config.toml
arch = "resnet"
image_size = 40
targets = ["species"]
activation = "leaky_relu"
channel_attention = "se"
label_smoothing = 0.2
beta2 = 0.999
grad_clip = 3.0
steps = 22800
epochs = 149.9
decay_fraction = 0.3
Rows from block 5, named by matrix and row number. Rows with one number belong to one channel. Each number is 500 + 40 x the weight over its row's rms, rounded and kept within 0 to 999. All counts start at 0. Numbers have three digits each. After the name is the row's rms in percent of the matrix's.
# convs0: first 3x3 conv (model.blocks.5.convs.0.weight, 80x80x3x3), inputs 14-20, a 3x3 kernel for each
# convs1: second 3x3 conv (model.blocks.5.convs.1.weight, 80x80x3x3, transposed), outputs 14-20, a 3x3 kernel for each
convs0.0 105:445469477539419445495529542460451448459457458494463501479528500475429499489461477487450493480507483547459557459499466590514539418534497481467474511505554487474554522540515468512458495526514
convs1.0 094:528505561512594492479522490479517488475441518498446408467492468461537468534481487528613494549506506483558452543468576472531455482497571450515508475471519512500475487429536523507509495510473
convs0.1 099:498478533470524485514472571457527473535446545428517470523491464548531547454486433501483490466497495521547506491495500578566422572527516449552472532499515608556559530484514588402499477550510
convs1.1 100:419507507515512550518531502504481544420556464519472488519473528436457398497505478476485505485534497540521488512483427564492476498510595523494473525524495501473519462472500421554474447513502
convs0.2 097:429426483506521505598511638489480483464580477509480519434548506486525433589531501491447459502501498567495562525461518502539476490481445454459447474476490487570509538476503522467511427514426
convs1.2 100:411525488540535488531581515514501527559418536464490516506495484551489590434538525506553442557523525506566492566496488531428484499464476553507497522561486483517484502444509490485429454490452
convs0.3 098:471397437490597585484536528497477455512474472533515506527458529546508504441559481471427452479466439494507511546540567457501479458582431552472488530510465492467555489507506517546526433524472
convs1.3 097:520486509504490506529570529434482532498508474488462463472484477489496518439489422520530500538508522529521511528413466520523478487574506482526495480495465460481473481502484513500431509490531
convs0.4 107:517468488493459500534513463538514480531483511601395483537500538507456528468420488567530477480506523463512487498475551585482565443481365444547486500465485534579490470487411430490479510511543
convs1.4 102:485476466475495473526515525494622428533522452530503470516489450464531520506540522492466476452485508542507486509479536429531477486498457470443468501512480506474504495527458511497525567526479
convs0.5 103:556404545476486405461489455556486498493504525495495473478482494492600457553526508483452539468497485482462480501512438423532531505534591479557463448531529486554573531458539541534514513474569
convs1.5 099:505440411444413464436507414516533523460510539479514526514468497588442514518561515508528523491493516459522434456540475511543564528546542478488538534516605611498531501543515542516533509565532
convs0.6 109:542506496536534465525504516473586492466536441462505520444533521496490453469475500516547529487455527483492486507506522493448489515470454570486461505485448542484533558550467512493511567529518
convs1.6 104:470552571474543546409452508441492536526470525491487511455474459543525507541458486453480494477511503472447513509513520491535509467447507412514433502444502484475373534440495439526498502434462
convs0.7 100:462474495471546519528431427451454503454534486437617466480517488479471459479493495544527519474555518548487444523547483443518472481422514515496444492482488473467529523484572512454466447487425
convs1.7 110:543509459485446475434516520537339520520460495499507500439491496484507504465478464508510523523455585463528549466566508525449533535428483440430541477490483498543483494495468450519483461525443
convs0.8 093:455531442559478570420564430477528447503502433575576501507441455526437473563482521431518440484451452474475549484500462487593525532546520504514457525581513551524488557486540505499556484566513
convs1.8 097:558500564460508500532455544477464472502560496526492532402468486528513499523460421514507477544523548512472568517506454522459522538532517490510508476434473528490553569489495490582501502534472
convs0.9 097:622498559500467499475442434468432490471513514470485469471482470466492474511508485486476539453464473514528497480538519468460430507514517526514506463458470503530488472529485476482495502487514
convs1.9 102:499450445477524506481595451527506476483520510511552479466435466441489460532530496531511517505506514466561502502536522521496509493524529508470518524555548527560515495487530471487479463446465
convs0.10 108:470526478512543522473488546543511543559549556476527485518505509449491433558496507483474605520518449514446452473488514523494462479480489545496520494467505446517485513494522517556503520478488
convs1.10 106:522533514517521510534514513596469583500461506485504513512512522500548574458478476472517519540501537506566568514547581512504514456469540563521520495539492521553419478456482502470492467505493
convs0.11 097:473547477617519507505505576532498476548459566526515448427472450511540478527476510507561498468417470473527493534409470490434523472492515491469429482470559501550529624437541491527515539455517
convs1.11 095:475548564595593515510556594561479508487559528515504545513554511496488496492543540457440507499571498503519543467495480486517473529523412481515542474585545537555497497520476450530504463540417
convs0.12 100:497561521488461427461520467559531469450489452479347448505516476492474407478493464483519516486478440498485502481513540562469534546500522522487542509488492530535469438465528588515569429543476
convs1.12 099:516442526525500495448470448462485433487442444532475468489489489445456450421490447512549489506518506462491482485503392458516412449476505489541465543562506511566552513484547472496503479559563
convs0.13 092:476532584505457496577468543466514444480478494512485456427503443520539597481573480465474449504535516543468541437482439477460496538569519501572461505527496454441456472474551407500422449472451
convs1.13 100:496562453484526533449434518505476465499508471537466541486455451470455434496512570479511450483427453484517514501483471463438429529439523494525568451457477541430508447506499484418464451446404
convs0.14 107:480528512494467523533532466567478498530530454501504526436503536458441523497463555576510477514546499552483467518465492428511517489395536558478536582538523523479533520470483483583469432518491
convs1.14 103:460495519486494482460463489500472535577510513474518514394594510522550463492477539480558537575530492485495516502557448433436492467538457514540494510524498443545484490444526505416486528549529
convs0.15 102:501547490545511536507486482449498458558524511502502531480425532422476444516507478574566479443411503449475464467603500508499501511497427517476513492541543508518536460561454521472543562496486
convs1.15 096:483438433481484418493481515434484483495515467541479504467483464531444464450536469576493523481515500518496495517485453527498549505496611488558466479514525470532477516503426502495492550403546
convs0.16 099:443463489554587479502500522539547524512549632482483510507484563532482520448508526496473485487535513467411472633462535541520546479467425538536533548535485491487460568504556530535538477448405
convs1.16 101:425556511486437419445466491464485472443458472504575549486406506469503483449559480514489496449517485509558494524451506443447464480554446529485515480510525458488500531558470485538512447551469
convs0.17 095:546492534513501518568508556520523507549621504448456471499493536527479496455536416499443477499451466511514494511582515519553529533478511495470472495541528538528440510519531496438511500461471
convs1.17 099:503537549580549548459540531487591511523455496463542529571496527525500501491522501507397421453478421455476482493475451474467543483484552497498509458451532478503523457444438475497441465519440
convs0.18 091:510558549430432463480535507471434532495441445543596533499483449448474387474533511526527543519407476525478530473587459507551528501457430471464439498550530516478569486474474542489502469563522
convs1.18 101:523519523551527586508479499503483554564522533441536486487456429526422506505430464506610547540576502506505472483508483487455452555437467490566499500494524503491489499518620470507533564510543
convs0.19 090:516506425509518474469489467467486459403478453493442453469505511529523486455547519469486506471525454483498460563428451496496568426447524505470475531534571524412492464499462513518517470528543
convs1.19 101:503481531494486494533440476446453387477376458426395378482472484538532438548520500524476439473457500497462469489484481463515476546516421476574442474454444567519462505472524473481480492465453
convs0.20 108:501476519488541430490486452479534535542506511481509462499474554469510529483455466512508466537532527494493492494481565467469533551600545484488533514478513428499445570517539505484435563475460
convs1.20 098:449471511496446508485492553521423540485509484502486565514469507419461491447527510501534448512479490482503496573543536612691626528596483528494549463478479470514537545499464518452498472463410
convs0.21 104:442497535489509418469508489482522489485497488497489496558559484528447456471473452491516504488463470562481470528508539496510480551506521439439576510536664544488476464533527445489520464479556
convs1.21 101:453510493516431462441457516508461512445451521465477516488468468485508459466486512430512487548552512562527510471510471481455524450422443569575479477547539526608506458460463450456494392466510
convs0.22 102:466497524501468515442507531543515549466553541462559526548496475517454497540497448512447515547480464536501486574530566537458467526461476497548490426495550471455489492474573509472526489538578
convs1.22 099:539540510426527507485472389475481506563545494607609510474479504544523466467487507447486460499484474408474466489474511513426467445474391547539467457460490487411481458437520515521529488510537
convs0.23 101:472512514557564599524468500478593476480545511526514490507461493548524574529529518495459491571526551527442516521618559510499504480437503518524517456448465498421500476529487473570467495532534
convs1.23 098:527564494506482477520513576522533522540489549506496530483485493468481438559531463542562494459534489522557517489556551492523559501485513458464441495503451464496451497451495467423509494431477
convs0.24 093:529557532554493570466562528465450479484585531471516471535460611511506467456510487546551492611502542490474508486524573492549518469491490432546453453616542460539455465506492521508557520419485
convs1.24 102:515546545513574524469509501555506551422455475509484470483498475527477482441498464526606553508550475605547572513502495501502549502559538557556569561433514526527513555551488451531521487524595
convs0.25 101:475486434396530423438549440548494536463486550484556495520479553525499527485467459556382576517478491474476477470508545441521573572495445487470465467519469486458468469501471500489453528542510
convs1.25 100:527426529488400510498458464579461509458482568475576451564539542449518439460512515518443434480497500450607436542535462475453516490534560504568544451470488532495487493527482496527486495481524
convs0.26 096:520535489539594476491494451493505488477495453464487487456506552498477492434517503475469530521453525543395536495558520469555538540624542490518549459477440475502446512520553491479548444426474
convs1.26 098:535499511466424450513496513480483457451471458494483464501446490507503443505438513430628511484525451519511487487431463500545550501535554472424450491431464468507499468485517491573450515580519
convs0.27 105:522523442493549534503543519532471497427520481518592499501494463447482514502500567508490508494449506511465513484581467536554490437495492518511526546488519507501518506483452488466416527587552
convs1.27 102:509454479492465514583503515496430478514470510463467400428439464487500505533539548465467493453523449487444490540522533541511554535475574493532577510540504540577563412443464493477474433426442
convs0.28 101:487561528619471448610542425537460530539504532463484472479484543488539477542499543499550478568514396591471395479519463519481420549478492466529527485473538501533461495482549520508504454564504
convs1.28 098:493477515602647494527558558534468603460503575390527512413598586531582538550550515540580440576516448529492557443510527516486511463475564484460478470478459512459508454430521547485537540536559
convs0.29 104:440453457513469519512529565495536481523546497459493479456452460519522498579478526512596497531490525440473449556478511501484419515526502476527508478496495498503501414462522477532546598464447
convs1.29 099:438538537436542474520504516516488516482452498495497525494502447447413485577526503519539606461547530538478539472498538508535533486520559528480483520473460462496527578544460511529547481475584
convs0.30 089:486527485515460554602510591533535570490544472491439477583514527515500566507534481529479448467518479482556409515495493469488511516465508524505516533493585525524498459458469532505441445430523
convs1.30 099:438497428454545533573550576533577541572451590459476530519477521500527486508543449515410491479455465502543492466525416497515493489486517558490511433477458514432478427553482507485442459466579
convs0.31 092:457523444510534533507466491487487446474580472508533538488512533524529545474429461532487509491530501450564512490441492535458497460517437592478548529534429467478537473595424496458457548508517
convs1.31 104:508506491466423468500475503518455497554451525593466536438535511440483376412495467493485551521498566527578511506439513418502481505514495496499492530434449458500451514565493570476523523429519
convs0.32 104:545517514464506483492545536448445490551533523473537466483487534541491531514526516570562510469524476480456431577586502535644546545496501512494534488460474592565596474471470522478536462573596
convs1.32 102:485438467508477505507500544558487514535534481488525547500507525492516519461561553475530547500526536585521458510497488464474508535545540426474449585560515543547534508540564535529522485521539
convs0.33 098:474460530472463477517567512527529512439433497488449512561453463519491468475467512549491478484478447449446447518540482521447478535417511518468551482567497498543528537496607501506526578487499
convs1.33 101:517441534546513520468503486507505475498575508548541515497527493501507477486494446521511540503523519496538434476507505490479473451476438530562524563486527524514524511549487514535549462537481
convs0.34 095:454496516538462536551504488459493480586491539522527503522518518483488505421469460515479494447461463470529498544535548492522526585539558487544482476518461544500520501466485513521488549465543
convs1.34 100:524585470516560487459521529488526531520531460539522532549528552530447541484506534496460506480444443420455375509625573504557567484512490473550616495493503491475537486550447469486466448532492
convs0.35 100:464539468435452517547490457536511456499418462448476457477490478442484505499445490497514499486473460525417520561504437454418489367512570503503526556492452461436459580581481522503416417473496
convs1.35 105:565512441456513519483412523497497455468475414455424526494529483431480507510460438472494475485492480483462505445480523513487441500476450450498511511505441430491489473516456555464476582425479
convs0.36 101:505474561514538493472493535456496480506479454478534462563474494489444519472526501526463533473525493435534421558531521493485484495486464474464504574532472571415571512558562618657510480553479
convs1.36 098:448433531497482465506552501541472595524514466454486555480501495480499484554536438562530541494490550518553475505504536525535602496478539488543554450522496480517531521531614528447470498513544
convs0.37 090:562476544447493491517509469484425475557469547491477544425480464576528585550525512457425515430478467516540492534542465549520506511501524535505485496466544486546526432471421497468488454478481
convs1.37 097:446472539535468523426545474470466462454539479511539495522562528506524509523455564503426471579505521451467446456546490530483507519387505500497473504607556517534501487490510501486513545487539
convs0.38 100:427527497507483481470575517533458504500555524499511494489521398528503518543553541521535510466518522509470493480453492503535512462506473515466490485490524522552571494499467541539577470531500
convs1.38 101:549478558567557537508518566479516492475486474444537453545513543476506507516479500432532439437463496493464473488490493510454529524520442501534567534500514542515437500491522536495495576545589
convs0.39 101:493518520441464484514504484482470491476499465542442495508475519509498498512502388452481493491513578487540460461535515419498538454506430502532472540470540495478508473484477456499552540535505
convs1.39 106:427432537509470485490485502536569479507483467504502498474442495496482527505566530538487489489526527552568508491481491446465488495515512532473502481553442498485511495447464422465527519491481
convs0.40 104:499549484467495493570497457531546498540515459515487454527520469390525487451435502502506480591488361498457485573544451489516484572479487504439477438496553543450506507531423513515500420522496
convs1.40 101:509485451520467512508459461454496466502494477510526525460553510527495572476494510438479471546497526504496496476477479450478549479454495468505466442478499512490457495494540521455434513515501
convs0.41 105:466469544531477469510454437572507479504467435532482460500485483483471537450534478411538498544472429533533480492528443444480480477486523481505478453510516524491568443601503420415532426534565
convs1.41 099:539488541508437485476508537515504501545515502547498377492480544480496484485521491459460442566473447528493546507555480532515516544542448463489449523481499517531501486519523600651428517481460
convs0.42 103:434527442576475563484456534523597501500481537486518517465505502541493486469471506456487547503543528467467438464516471578499585552487529449485494462552457470472506459597526514493483378487516
convs1.42 101:450572559482513438553451524475504479495539500550510495469509496504487417531490524474538493510479499507557524540564513533519461555507551503541536568523501581524548468507604579538491537515549
convs0.43 110:540437494448609534483542558544507480461455494541503501508495497470479411515541528521511451491487483510525477555501557526521512561480461494557520433511482495500537501485491496550501498530492
convs1.43 106:529543563506467578531552490467466484473516520463503441498456510525492501467455458502476491520489462523464450461528476487477495495526496496511492550489494480479457529500579547515530583543494
convs0.44 102:598509521446495435498418490416454450500511492471521523431466460512545473596510546475537482489511567499444527517476456469484544426546524584477541465478463456489439513473458467471501480487505
convs1.44 102:459497460480519508527555408455436466479465429516480520478487438500505477430455485508587453486522524507514469457456525462489459466454470455517533461501486473489477454482528433496482526503502
convs0.45 095:474520452453482483492461528497521430543542468508521423458467553548466469486478511471465562525488515550449599454510491529573560496424491540538461459544456575487467525580515522616532463482424
convs1.45 102:458441475512487477511447532499449497517418507541451534509512492566570539486475469466520478574513587587566516530504565537469508548469468521543476545468559524481457537501509483477486507431507
convs0.46 100:451533426485491477559477488522454551491453527465508513457493512509476466447525465517503451521547526540501516508534516545492491497509533506542439553567499489528479488499508614581512508487428
convs1.46 095:490502458500459517565463501506521502467481473487495467492454525486526504469509554507543514465518556506529542432472509475551437512442444462519560561528501525542598494564534573477445523481578
convs0.47 103:457440424499531525525520522505525489583512504443489452488555491495496525455444485492526527520490463497439495531496527463484434516530512524527511531479472515484460487496549531480557475492477
convs1.47 095:538534517465513521531517525498499502540555503518503501479506508483443501496417466478485526495505475447438464463427451480463495397500424573502511464527498485444439470471453496493442457475553
convs0.48 108:426547529427533691421513533502510544499521546512531491450468507501501484478465547447602593424537621476410489529534482542500520476562561533486502545506467435481474491510484554483474507509488
convs1.48 098:629542510449506606533596524530532504488487515510531525492576528441490483503452480532517501466514569511531563470439533467489464513434508522509469490459522533481490485484515515501499513460508
convs0.49 098:420513393510469527549572552545442498513392465517510486492518483550533503465579565448528489560538453411487512541511446484564538443451496499493568512542534488527555523567516477516509472531492
convs1.49 101:476481528502554486579477525506430430458520439484494455454478515518516496576474515459436504501525499509492514512512539509457515523531502522538534529528492450553526535555550506531543498501525
convs0.50 100:477490439535540500443501537539519528470484549496534469524483510485524507410506555488452528518518480526531511545453483517547569462506449525478469577546452510548536462535443555505557418478557
convs1.50 106:442469526500482460554463457540464473508432480528502481460504563540438492559513490499544494579520511584552464497480463440498478532492494482473578553521476539529423454486564469514450546505535
convs0.51 101:526526505422472428517505506396525518542447435506485477511465517485456515500497450499545502473441441480440457531507446466540490487470470507510508519480488483556486488574519481527510459491527
convs1.51 098:491483469501497495430474473441469487466440457442461497610491557519572565500526505447484461460492443462491456467467505455483514528520462444435532427477507509478486507566496510561506489459531
convs0.52 099:493436514545529525516514476546541491515497570522479440515442510494450478458436441503536494531514506528512433482506544532604496489550491564582498569513535470485510480545495536403536499555524
convs1.52 096:516505489505486429456535494521516507458535527500514519474534448479495441527477442498495499462507495467491527490489564556477511492573528441573587566583526534535545451452437448540460523480460
convs0.53 101:503512451474521477544520559505486471503492443504511505482512515458604518507503511499453487400469443536496519529523534514640543479565520456541492541579606516479534502477458500447505479497578
convs1.53 099:462504476496498461494446528456486524530467478447496461492516502481405511495424482475529463586565549512480457509560551525447537551561572472584492456474495510462544407503529459467459464450407
convs0.54 102:521476541487598538426552511515505464536519469441542363504561487482557441518447479468500497443447436470494491501523480475473490501527512529496528561497568503547442455522447479457497461546467
convs1.54 098:458483527471491515513601550568536563555442458508475507578619499530489525483488569472421449464534411473400465515530531545520549507570553480557553493557532467535566541461503453586500485524603
convs0.55 090:473446527474452464486447520475527484500556520514489482513476513494487454482509517531522466487543532549500566506437531538467522471534442431484434525445538467550503458496448499470458504441492
convs1.55 097:484501439505513537436543489540556537465459510472507467452409500538502488469467489445487459492477547559518563552484528534551479499489488522493460472557510521482483492490489481474487540432498
convs0.56 105:546517533595563555476496563492506511515508474503511531456475501505415491478538495436435529516532577522443517503496534543565553438523452497510557468476419502443495518524557472539488491549472
convs1.56 100:500490560526489505540544467535480565547552487515536457532474497474510483471499504520532455413479470456485551526586638552511589506535525499489489589526531507528498560490530596436526460525500
convs0.57 104:501508467538511511450508464418528480529504442460447517457529497449472487537527408455521445497520497521506453514515464436510486520479494450505529502567534510524529516505515498475502515478499
convs1.57 100:529518538484541501585513575485560480561463449566519553497476450448510492480423525508532471531530467537462473516536557556537547514485493506472517520463476520577491518515443487500477516462528
convs0.58 105:508506507537510533508469560514462519487492466494477446543414468537502481508514434476445505501469448505515440452491488473528502457467613497518480546515490534498517526397468431570632432534496
convs1.58 100:524524482520494538488508551484460511466490507426493488515499480482493448524525479488401468467508457502502439398497530464496532512524549477530464505445515540484486482472535376501609478537521
convs0.59 101:543494504506553537589406554443589542555469466450461534543507475424468475472485501427485422593445535470438476488500512510411444474512468421614576523397493509458473534565520488552533558467464
convs1.59 104:456607436455494538518537504481501552527600497496443547410493475455503498499438451462568545540570488571542570499501503524520458447454472477513470484550486501443547555537466542502525502468541
convs0.60 102:455524547453458585539489567503547499497503505462524502438532551472543567456520453543497498432501522432518475528468591494474551479499519520496478467469490529547555529476427602494449519514453
convs1.60 099:526491382497601582518518489494456488492519471444455468564522453491527457565536546495578494529505559510522504556562449515518566518544519449454485493524546505508537490480460486451408516519473
convs0.61 099:524459479453539451492564432533536518488520464454457502512503503498483456434584518480476495507485495526495477509567441495546547525532673492460452534583495536495515477529512491489575477543552
convs1.61 102:554453540527530535497511476444502519513522529479527467504482570490538486455514477522497486440460480503501490459540555535541601561510552473526517540516519508498490510533544537599530570551529
convs0.62 097:552475468494490496494498448469479465481432516499515462585403474497470487441433463557496504439459528539542482444507530573499474532499480452551454553537523501500487422545416549462456555533546
convs1.62 098:534512512456477549484493455493494554524499498529538511487477491454484547560578480518522490539565561470515484522452455526537499517505528484536550470494519568502571469500465470548556503441550
convs0.63 093:474556500499506440467545481489494427553470558459534496481516414497502529526487470534494514478593501528536527512575486447508485538550526511456469478519482513508515557550497455557496445535495
convs1.63 098:573444511559500510526459541460419481460488433533504516553466494454471489504495526491491503516460584537549506515456460557472518504437510499467504522433523511513470520505503490460544591502501
convs0.64 094:510508502437438464543492484567460498483472449530493505510566498520680522483556525428473485451477456531455492568495527458437463490511468482533484494515569475480537551523454506491477527480477
convs1.64 097:556442476483460518450448436480424390436450523546485472482534566542465593580528564510545437491492506512474502537492456530546564471534468481533502436546510503432474506505513483511494561506520
convs0.65 095:464333483524528467448551533477487459499475500514490531532527512458523484515496490498489469519541536447563473542481513537542541488512521520514515488512476557503501522530562555500505558517533
convs1.65 101:493434570547502498456520509502514510484506456467521480506560513510517559551572495579483547493466506494492512502503548530494556532587566500499463468495521483522455453542497531552578490507579
convs0.66 095:469427571539552521413396505514461424532598506554563646449437547503499477468475453545505495525492476494469502544543473521493508520537450533508560520491467458483440478552513476468532485551461
convs1.66 102:504471537519480427435508476477496418524421507519536476451440499543478464511531558480469521561519503508494486505418474533455517543522486523465517472476504429522467512474536514510495496474538
convs0.67 105:489530492465460504504497520462556522527529416564489534581483502557558454457470468502525502534454459506481511508485530472441439496548433433435543603518515458537532499544451487520514504492513
convs1.67 098:513490533499543519545531500507557454541519530479464573453477451519423477522531474460474488473486468437460460533506563483505494477478477470466504529495467525528531511533546515443538514488557
convs0.68 103:477541504496464544519497506464472497529493500435490513430560510520546548447466531438525514524476449492495430495469514479482552521569480562526481499557448549490471499533464516474547468498534
convs1.68 098:475473464480539467502495459471501508451509465488472503510573572495557522463538528502492502518499416491538550583526527476565503488555519521527467476490514507489461505486487501501481510520438
convs0.69 099:446527542474394622469492576444566473513556542514464439467536450538466449506538492508487518439485579476548508479499546527518491457515555553494501522526480446469508508499552456547580469511515
convs1.69 093:541539470451627609488586501578488508493526521565559508530572561572557490514508562496484486482599559543583466484542470484467446511502515512590482476472431453456482489482456424480547431563564
convs0.70 095:442510459516502552478449566488425578371457477476518531443463563545484553587492517505487547456475488447526453496462501474573515553506524494438475444400522482445541497504616599539550579535497
convs1.70 102:445538530450472498541502521510462456489485469452501375508534530487577550497590550506435440498517522497485478468456470492439526439454498483498498428518487449506481623598477498513507424511591
convs0.71 095:510512565520473445496500504498478519472550469526411459434490491493460435507479514485508539472485469471463428518460586481411433546488509472530474484437485504535550431486498470511457530543523
convs1.71 095:521547520526529533481545489461559438529470524467452500404509523527498467516485546520463541527461493437460467472555501561554529509528481512531496568608477549540589509506447561418455484481548
convs0.72 102:431502421443508480548588533528532548475421500466485436557444520485460559523504480456523505498428438511524492530548470436535405501511523480526551478477468559516471524503481532547520494524529
convs1.72 097:514485579553584586544544589540487458500522488462531514474504456428510502435464442524505507556548524558500531500475435545453463505423487507485453499453432492456456481511512520505497536551488
convs0.73 099:508507519454518398521484510487498556513472502535551504505513454501560555545538524514500524491560492543514454452475496492414507507447540492485522479507550534568531475542511503526529524456479
convs1.73 102:498468447512471484475463521477444491493550485456536503481467489516538529526523463501468472503486507527486514449499440397525479485494470490509492539581540501575512521541451503491558494517564
convs0.74 100:519452498518469507394511445486620497519524513496487483506564530479514542509518493518557477496531551525472512501476477566465467520463559501504514502516499465476539527507494427423469504552408
convs1.74 103:517467529464457462504498492507588512488519517548438546438501444493484522527522503511575462530515523594514519499561452533513433505560502442515487485507510455524523536459466468528538465470512
convs0.75 102:546516496521512509469597525488577554459535506493473474473495504449420499544544471479521462517479434445512521560496548491593486492442479486478468553496501522475457533424571644502576425510475
convs1.75 099:546461527490493516543470473532523533494437501532506573509467462426491523443459508441475521491478458507444535443588479511500508499556476450555466441551493552465470567581576476572462467567523
convs0.76 098:544556484518527498516483475535504517469476523491461535529487531526519543551531435576506545474522482498453568593520448601528500487528535509536527491520531515501469511530500534504510510521483
convs1.76 097:512458399484442538470466531459451507514523465525544506510507441482556450555501501497530497557492548513590516459477513495469486488557520447530528508592538501512573465513463476516437455481522
convs0.77 100:475546428547457527506588466506597597479452591491544471548532473510491492472530524544440442470498489545457557557580535579442486528466523541516507467506431504459476449440540511456474443475502
convs1.77 102:518452543524534487624495501542464536489540493503407534499488542530564450524540520518607509532564546519531497549569486487554494550456478501508504548478490525501489490453488423522469443543458
convs0.78 091:477528541525519488530496503514477470524466496516518503526542581574510524512484534536533521486528482478586492442458565483509453565534529533475518514524485432475471546412514469505461493524491
convs1.78 098:443450477509527496437497538507456458499476470495521461521518547550544482531528538550469495524493563511442523435469475538446496499525534458489474504463443439475439518458454536510489496567497
convs0.79 115:455534481540551452483517453470543505514478512421542502485480525503436462518509532496542497460537464484484443439431563608470489512468509496530484493488453493481502412514544528538496561513482
convs1.79 109:542502485490414458489429494543495470580508424594512482480520462538518480460554560480492469543451469500527503501509559486564543471553571492457453503437446483418429534508494525502501507501549