{
  "image_size": 40,
  "rotation_deg": 5,
  "num_classes": 646,
  "kernel_size": 3,
  "merge_dims": true,
  "one_sided": false,
  "decay_fraction": 0.3,
  "warmup_steps": 1140
}
Rows from block 5 of a small image classifier, named by matrix and row number. Rows with one number belong to one channel. Each number is 200 + 30 x the weight over its row's rms, rounded and kept within 0 to 999. All counts start at 0.
After each channel's rows are labels from the 100 images, of 14848, where the channel reaches its highest value: "strongest on" is what is common among them. Only what is clearly more common there than usual is listed. The data: photos of plants, animals and fungi (iNaturalist). In brackets: how many of the 100, against the usual share in percent.
# convs0: first 3x3 conv (model.blocks.5.convs.0.weight, 80x80x3x3, each kernel summed), inputs 0-39
# convs1: second 3x3 conv (model.blocks.5.convs.1.weight, 80x80x3x3, transposed, each kernel summed), outputs 0-39

convs0.20,168,184,220,170,229,157,282,195,239,230,216,202,198,195,161,220,180,220,268,161,216,199,171,240,212,248,200,193,167,230,225,149,157,170,222,201,140,231,182,215
convs1.20,217,185,150,214,164,170,257,221,229,187,183,203,193,198,185,203,174,191,315,202,170,263,176,165,197,214,224,199,224,173,198,204,161,202,231,216,240,221,170,215
strongest on: class Aves (88 vs 55.1); order Piciformes (34 vs 1.8); family: Picidae (34 vs 1.8)

convs0.53,170,258,163,124,225,177,196,205,216,192,234,229,205,219,214,182,224,156,277,254,187,193,214,205,173,147,232,192,179,199,236,207,201,200,198,252,154,161,204,207
convs1.53,148,227,210,117,247,234,180,178,205,192,233,212,233,209,180,177,171,218,247,198,146,184,257,190,187,172,235,179,182,210,185,224,202,191,206,182,186,184,211,175
strongest on: class Insecta (73 vs 29.2); phylum Arthropoda (73 vs 30.8); order Lepidoptera (70 vs 13.7); family: Lycaenidae (38 vs 1.6)

convs0.24,231,172,233,176,183,152,206,237,187,196,178,186,211,223,265,189,209,248,221,199,194,186,185,282,219,166,141,237,193,171,222,223,229,180,231,151,154,171,214,214
convs1.24,226,167,211,191,251,145,183,181,220,192,184,195,203,196,231,188,175,271,225,241,232,197,148,208,222,177,187,225,213,178,260,170,186,218,193,161,177,181,146,202
strongest on: class Aves (96 vs 55.1); phylum Chordata (96 vs 60.9)

convs0.76,180,276,196,170,141,119,233,185,215,245,211,216,212,180,223,203,234,228,254,222,223,202,171,186,218,166,224,138,204,215,223,184,194,192,157,198,182,260,201,203
convs1.76,187,265,190,192,166,190,179,163,136,154,197,178,154,201,168,199,201,239,194,237,172,245,201,222,218,158,177,171,225,156,214,192,215,201,193,196,266,257,222,207
strongest on: class Aves (88 vs 55.1); order Charadriiformes (33 vs 7.6)

convs0.67,217,164,211,139,230,253,156,199,222,194,174,184,159,193,188,232,209,192,154,223,207,214,184,114,209,205,210,231,213,161,237,156,175,174,183,215,223,215,212,173
convs1.67,198,194,126,164,205,197,170,187,208,213,206,202,195,244,230,221,170,149,203,203,225,230,187,242,258,231,217,221,178,205,218,188,164,204,190,261,200,168,214,183
strongest on: class Insecta (73 vs 29.2); phylum Arthropoda (73 vs 30.8); order Lepidoptera (42 vs 13.7); family: Nymphalidae (27 vs 4.6)

convs0.65,215,220,190,235,219,212,212,247,183,200,163,170,184,183,165,186,208,207,236,218,258,156,170,239,161,196,173,211,181,175,215,167,247,226,214,178,214,212,186,222
convs1.65,191,181,197,199,210,215,160,166,201,270,169,223,217,208,205,190,247,212,252,185,238,191,213,157,177,176,183,210,207,240,207,186,214,245,205,198,211,201,166,265
strongest on: class Aves (84 vs 55.1); order Piciformes (26 vs 1.8); family: Picidae (26 vs 1.8)

convs0.36,191,241,138,238,159,201,216,177,210,217,211,200,195,205,221,162,195,176,204,219,305,200,165,234,197,206,190,217,166,204,147,166,209,219,220,234,208,171,178,211
convs1.36,230,168,167,218,216,223,195,162,231,248,216,196,186,187,186,217,195,234,235,213,226,171,208,216,179,203,170,182,233,273,235,153,188,205,174,220,205,145,195,197
strongest on: class Aves (90 vs 55.1); order Passeriformes (53 vs 25)

convs0.15,170,184,182,167,201,184,208,214,177,173,179,277,220,214,225,208,148,168,203,234,213,149,179,169,208,143,224,182,199,189,215,215,193,178,231,211,126,218,184,210
convs1.15,214,207,237,149,205,249,185,191,210,223,228,170,221,214,155,184,169,216,223,202,189,179,193,187,253,161,219,156,180,189,191,169,198,194,266,238,254,217,165,247
strongest on: phylum Chordata (93 vs 60.9); class Aves (92 vs 55.1); order Charadriiformes (37 vs 7.6); family: Scolopacidae (25 vs 3.2)

convs0.54,201,155,210,237,181,203,233,195,179,208,219,168,221,171,232,169,195,145,196,237,164,158,211,182,206,149,218,126,186,163,247,213,216,204,230,199,107,229,199,225
convs1.54,188,187,196,209,200,260,230,170,164,219,241,177,207,194,218,218,246,133,252,239,225,192,228,156,230,192,238,179,204,173,218,157,196,213,258,168,183,227,184,180
strongest on: class Aves (87 vs 55.1)

convs0.79,170,164,192,248,191,173,214,231,182,248,149,223,197,199,187,195,180,163,195,169,235,239,188,219,179,140,238,197,136,209,226,231,226,149,161,218,204,171,255,213
convs1.79,201,244,216,195,206,201,260,158,266,195,200,193,222,161,167,218,212,189,243,136,220,194,222,226,143,203,193,210,200,207,205,216,199,197,217,167,249,249,223,231
strongest on: class Aves (83 vs 55.1)